config = dict(
    embed_dim=384,
    encoder_expert_mlp_ratio=0.25,
    encoder_kernel_size=7,
)
Rows from block 5 of the image encoder of a small contrastive image-text model, named by matrix and row number. Rows with one number within an expert belong to one neuron, the router's apart. Each number is 500 + 40 x the weight over its row's rms, rounded and kept within 0 to 999. All counts start at 0. Numbers have three digits each.
Before each expert's rows are labels from the 100 images, of 14848, where the router gives the expert most weight on average: "patch colour" is the nearest of a few named colours to the mean colour under the peak. Only what is clearly more common there than usual is listed. The data: photos of plants and fungi (iNaturalist). In brackets: how many of the 100, against the usual share in percent.
# router: router (encoder.blocks.5.mlp.router.weight, 16x96, trained with AdamW), inputs 0-95
# up: expert up (encoder.blocks.5.mlp.up, 16x16x96), inputs 0-95
# down: expert down (encoder.blocks.5.mlp.down, 16x96x16, transposed), outputs 0-95

# expert 13
patch colour: pink (32 vs 3.7)
router.13:469519437493504513510509418448534443526444563503497585547533458513434591444476496467423531506495518467525535523573460503466512498498515438442554501565514462479469514445545482491482566535453425433459495481493488520444524491509526531438475567455501478554482467567566513507493498538515473522
up.3:467457517512553549564535407499539495450444488521531455448515492503482568460480488526449494615512445498469503503476489558454466497521522524455509462487462499526447470468495586531561534517509477457512492492538514445492460523520541563564426531546523429543516487493528545488516625509494537501
down.3:518442454550505454523551452493488547524513560530508428467565533458456462533584520439492463557420440475491495521499516557502492513536466531497461507525501547584473428492477505562497515475534436547518553587457549479474439536467518516535512523410479490435484454502491523545507443523523524514
up.4:521507534505550526487544512456465452487458568566554396517456573424468433520466494470500485472503533486480422424541477554473518504428409513468473508538494513455473510467487470594515549494491451551475509542484498497485492525550552481508489557525476532491488523553507432511509533413465451498
down.4:503560546564482592560505410559483584438465501435524471504580540480510452501517542564396502494493503556494473527433440467499512528479474470414563424520501523513550461508501493494576493482511462482511521461530512439536484459501494506515507520461544469511478498473524463493538513511512421508
up.5:539507425513451511444514484496546466504430520493421500535513479493495611485514509518436511499497465478558473559515488506487462501465436478482572493483514492511564482559493482433497522486487490455535536461532591573544539534526553503381427511558488483516477461492548473521520508552516540577
down.5:525509470471452494488432579476502520477579492540504497425446517443463588511504537501481436485540555483554499450510516463530518540487500530528511546439515488506494533483484587567515578536458502475538511525531530561497536523579493561488498535509418496519428510569436510543420494524545515474
up.6:492457507501495510603520514485400458513460572486511503479480429515436489601518494512469567494529536524492517505549482574469488461483435560437441569462477480503465529493509450522491448486480460474454458527533520528449527524485491537370509467474488453537477486501483578511470455488509516539
down.6:493438499492503470551500524470507547515526501461491455440485463500498496550491555505432511375507527520487593564496545486510503575516498517503439502529425570506479532465470438447470516460471527517564530452505499500452524521484500519516509505483564447615559468450464554484497555567480447501
up.7:500502462523558487586532494501476527534477583479486510524536479512460485450458546441447555522482473480474464507577488538478538510500575514447565493510523439477458490437467511432496491533484533486500480416524518515509493560514489497356488538518496480469472527519433515513486388492481518580
down.7:483441512474492442518475522458491574504505530516520529469443476489491455484546523516469452574477488436456463544478448429451495549455514499439517523541502506494516451510609505481450442524509567497521494491522463452540502566527446497507556527429398534551433484509505543492423503520419528499
up.8:518524433546461502489451428473482557508431508414486490508491506533529419427584545539528491442550524507506542434487528534484540461576486524543569513535463427470528474464527457490508528525528521531488532533481548555519473452589476539454494542488516450457538484481489572483528490470565513469
down.8:523425488572446534515446462492464437460516513505545483565479466560512595510527412506469506549486476482501554480473442447450491479488496536484506452445475450456523577461515540494441492567464518557401483486484489515482546493528532500449464458490514494436472492515518570497431562515523494444
up.9:542519521507399532493442554406496476511538577491503552546490495501536478453537531517517481504475462481475527533530432562489521484490583506524570485519551457480533504511508504456460479534504546500512502387477563523471515515483431453571401563496520492501442515504486533499535502427458445514
down.9:503530516524467521445472509516502472456450547454505515524492511476528594531581446514447591517483534519437549488449428502526442455494533489446552528518504440388539563521533451524514439537523479432473562463488461536482565406508508487469513502531533489538495505484486494479468442488524446503

# expert 7
patch colour: black (53 vs 3.6)
router.7:465474501511480523577493470487449501467425479436503495446452481532506472452481461529503540511548517513446540500486539586435484499591534427462433513532531467552512483476531426464529550461527523506517468520456515431516542466529451541487574520531475508566458508461462559515501436496513593553
up.12:501507474494397520502539482570422535480488449440525516522484528502537443428522505493558521450498461487543467504487519469557516485532538519538498468505471463530431467460505497622526445544572447555475510398529557486526554523521473502511513454513499453535527479485464453480518421516553462458
down.12:524530477421479544454463557524542489525487471473442501482419510472541493467477539531496529440542581499567462442497424582532478492544514505560472505476493484512481494524422521453502520501488499480512464512600509436541506459540415497522474594529529504507446513513534533544428494497426460499
up.13:452497557453565546543532541514547506512489477545519495544532510496399573568499549515475527544515512540514456494527520510520533483470540458518517519506518492498573486501495490560460448498543471513586466589507526438512500476531509458623438487540483583553535490544546510507512538589485479500
down.13:524535514560514507489516490455539469519546564456519434503536457431513469506469506442481512564485502464526454472546494476417484452560519482527469434541513532502494493467477553509469552472519494496493583451519499537559522603488514530493470510550578452485543482544468569449565557421534491572
up.14:497457474459482485510489466511500490494471507430464464439528488434450598505515489473468474532544532513564516541507435474491531497519504449511518551458536478519479501485554402477516509535503531496499435494470508566499484490507391406493512533461458480489478544475406565450532496470581589454
down.14:486505474502465541593595549454542547433571507515589511518532435504525560497543517551509464546447550501501497518460579489502435516487499514498408473420495491543448475517473482422436508421504478480486522465481518550480525470510479428474518501558489496463545456498520472455524510555511504504
up.15:478481521493509497505477330502515509507450440530439497463537511491525567540466457511467436534497484526542481428498433483502471567532445452515504477520460546483489471490500557435483569527496457506474525532568532520522515431487537522479447510468516510494543479557494493496506609476468489580
down.15:397485505609553551451490472498508545465526547437516425475523460481528540458523425488508492473536485469450513480505521508495465553443521542490470481503463551438520475499504487491484482552540427498461436421458498462405482483463481492446491467442518582508476529500493483483559485546425506535

# expert 12
patch colour: green (48 vs 6.2)
router.12:499464547465566477489502504501454458555543540427506520412538560476507523532509476527456452432472547505503434510451498464462485532552450561524439559490565476563465447497568496506537483475452432544424447522567456539435454480466483538492560488464544521525500508473483499545535444502490525520
up.3:470489531517459514502521540539469471586526482437520510494487531483495429456512507565483556434576411518490493534514516508502581502590503574593424528439490486547549505482501485563600436487510496516455540429482516547494477547504502474478479426498518497532540512473504555493487509522517539472
down.3:491479564502567513469508545511487513528486572539562479554535489515556524478442438528478428478493509464536502452530540452517453462526477534455441520536492543463518487478497558523488525507564561510581542488548547555455373514485503523482509480508550481400427506516499487420525467471455519506
up.4:501495485463556491541485602444509544516594495499453580529482473448513491484476532432527521530502579507483447514446446494490452488497493460472490515426477538494516467496546470471539574513496535522558541562542577538485473492497465483550518506536477553495425534518545467489486498391534546563
down.4:498505568468580488501461465577504438449520505554497532542485546540544455509540464420521496526569530508452526482499470504547476465503540510534504536483439467474574506509496473555555466493446401508431462431539472482452528488459505471556571493414527482488545519489570473528506448499475461536
up.5:505463484494600542533550537463511460561507445464510495465506518492486538543461504532510461461465516474502519535537545568406445514589441439405529538489539489456570500489495511462541557437510525489488475478541506488506578491550551492474461456480536552500471464445562578550476489533492507477
down.5:491551511443427516504474383507509515471468541440560549567457501516516527471426515530485549491519487489507481480457508480498572579439505523567460513490441431568497501476521448506535513457476487467580549518458509547544533548519539460452465486472572512566514493520449486528516555515442469479
up.6:442503483530529449535482576516521482552566504483469561481473617584399536508505460539496506535443456539487402519472512469483510537490520516554507427486527488446516478530498453515460456513524517491507419523509496540519510522479513424469582505520532425529503491517483557532501535564516480449
down.6:498508532518529466474388499478490480498581536567515429506539521516496453476440518454533515517516510486522488547608500531571517500467462539493502531472535562575480436489573463491522510459487527502511469507491516455459554503520443423501533492555510518454515461537424506440560462514534548587
up.7:500483514491501511377469485545450527560540511413491474476527444470482532468448500564509483472505443527488477554502476492524505536493416587528487493517496496566430507454553476564491493510494520540448464390477488592530524479463475522416537503496505486521531527478538475469522466522559480434
down.7:529452522523533484536514583457543599476546533460527507476457461491461509461454521507551525532498497507545478478533470521484552542546450586506520462481553517464511569468498529435540490519432602532459468496553414516481444519494468559497462457424545428546449532502528556503493497496504490500
up.8:504486473464541523491519480478422512515531477475503537407496553411462558513502503555506443501550518563510433455525498404566503483505538511500558593466471457516456489574522478540537389538547477533526509460493457553434503531499463495511539571511509468526484539514519456515445526484533487482
down.8:433520499496465462496514478434434474497517552501489450476519504529427436471525469512474608522499538482515459534447480462473488450527467561505501507420502513501538550531475480476473468502553528489519544592467471481527566501524517483504521545441448482528474447538510418516592514382459468522
up.9:529533537533559528479510536507446519481508525476481381456473523420536428502518529544517503510575538499492558487424574489507501495498421559572441488487487431519435533483515438513437531563507462539482496500553474481531546544464527497506555516461482498444528507451562507474551538440538512502
down.9:531505521510514585414464484495498528484427507476495544510452554470505591515475445486542528522486537567421466480538442491542480483484574497527567500465523508484534587495563502498479489554477503479524457512505440559469540476549481565567511449530433430443474443446489471461453513492517483476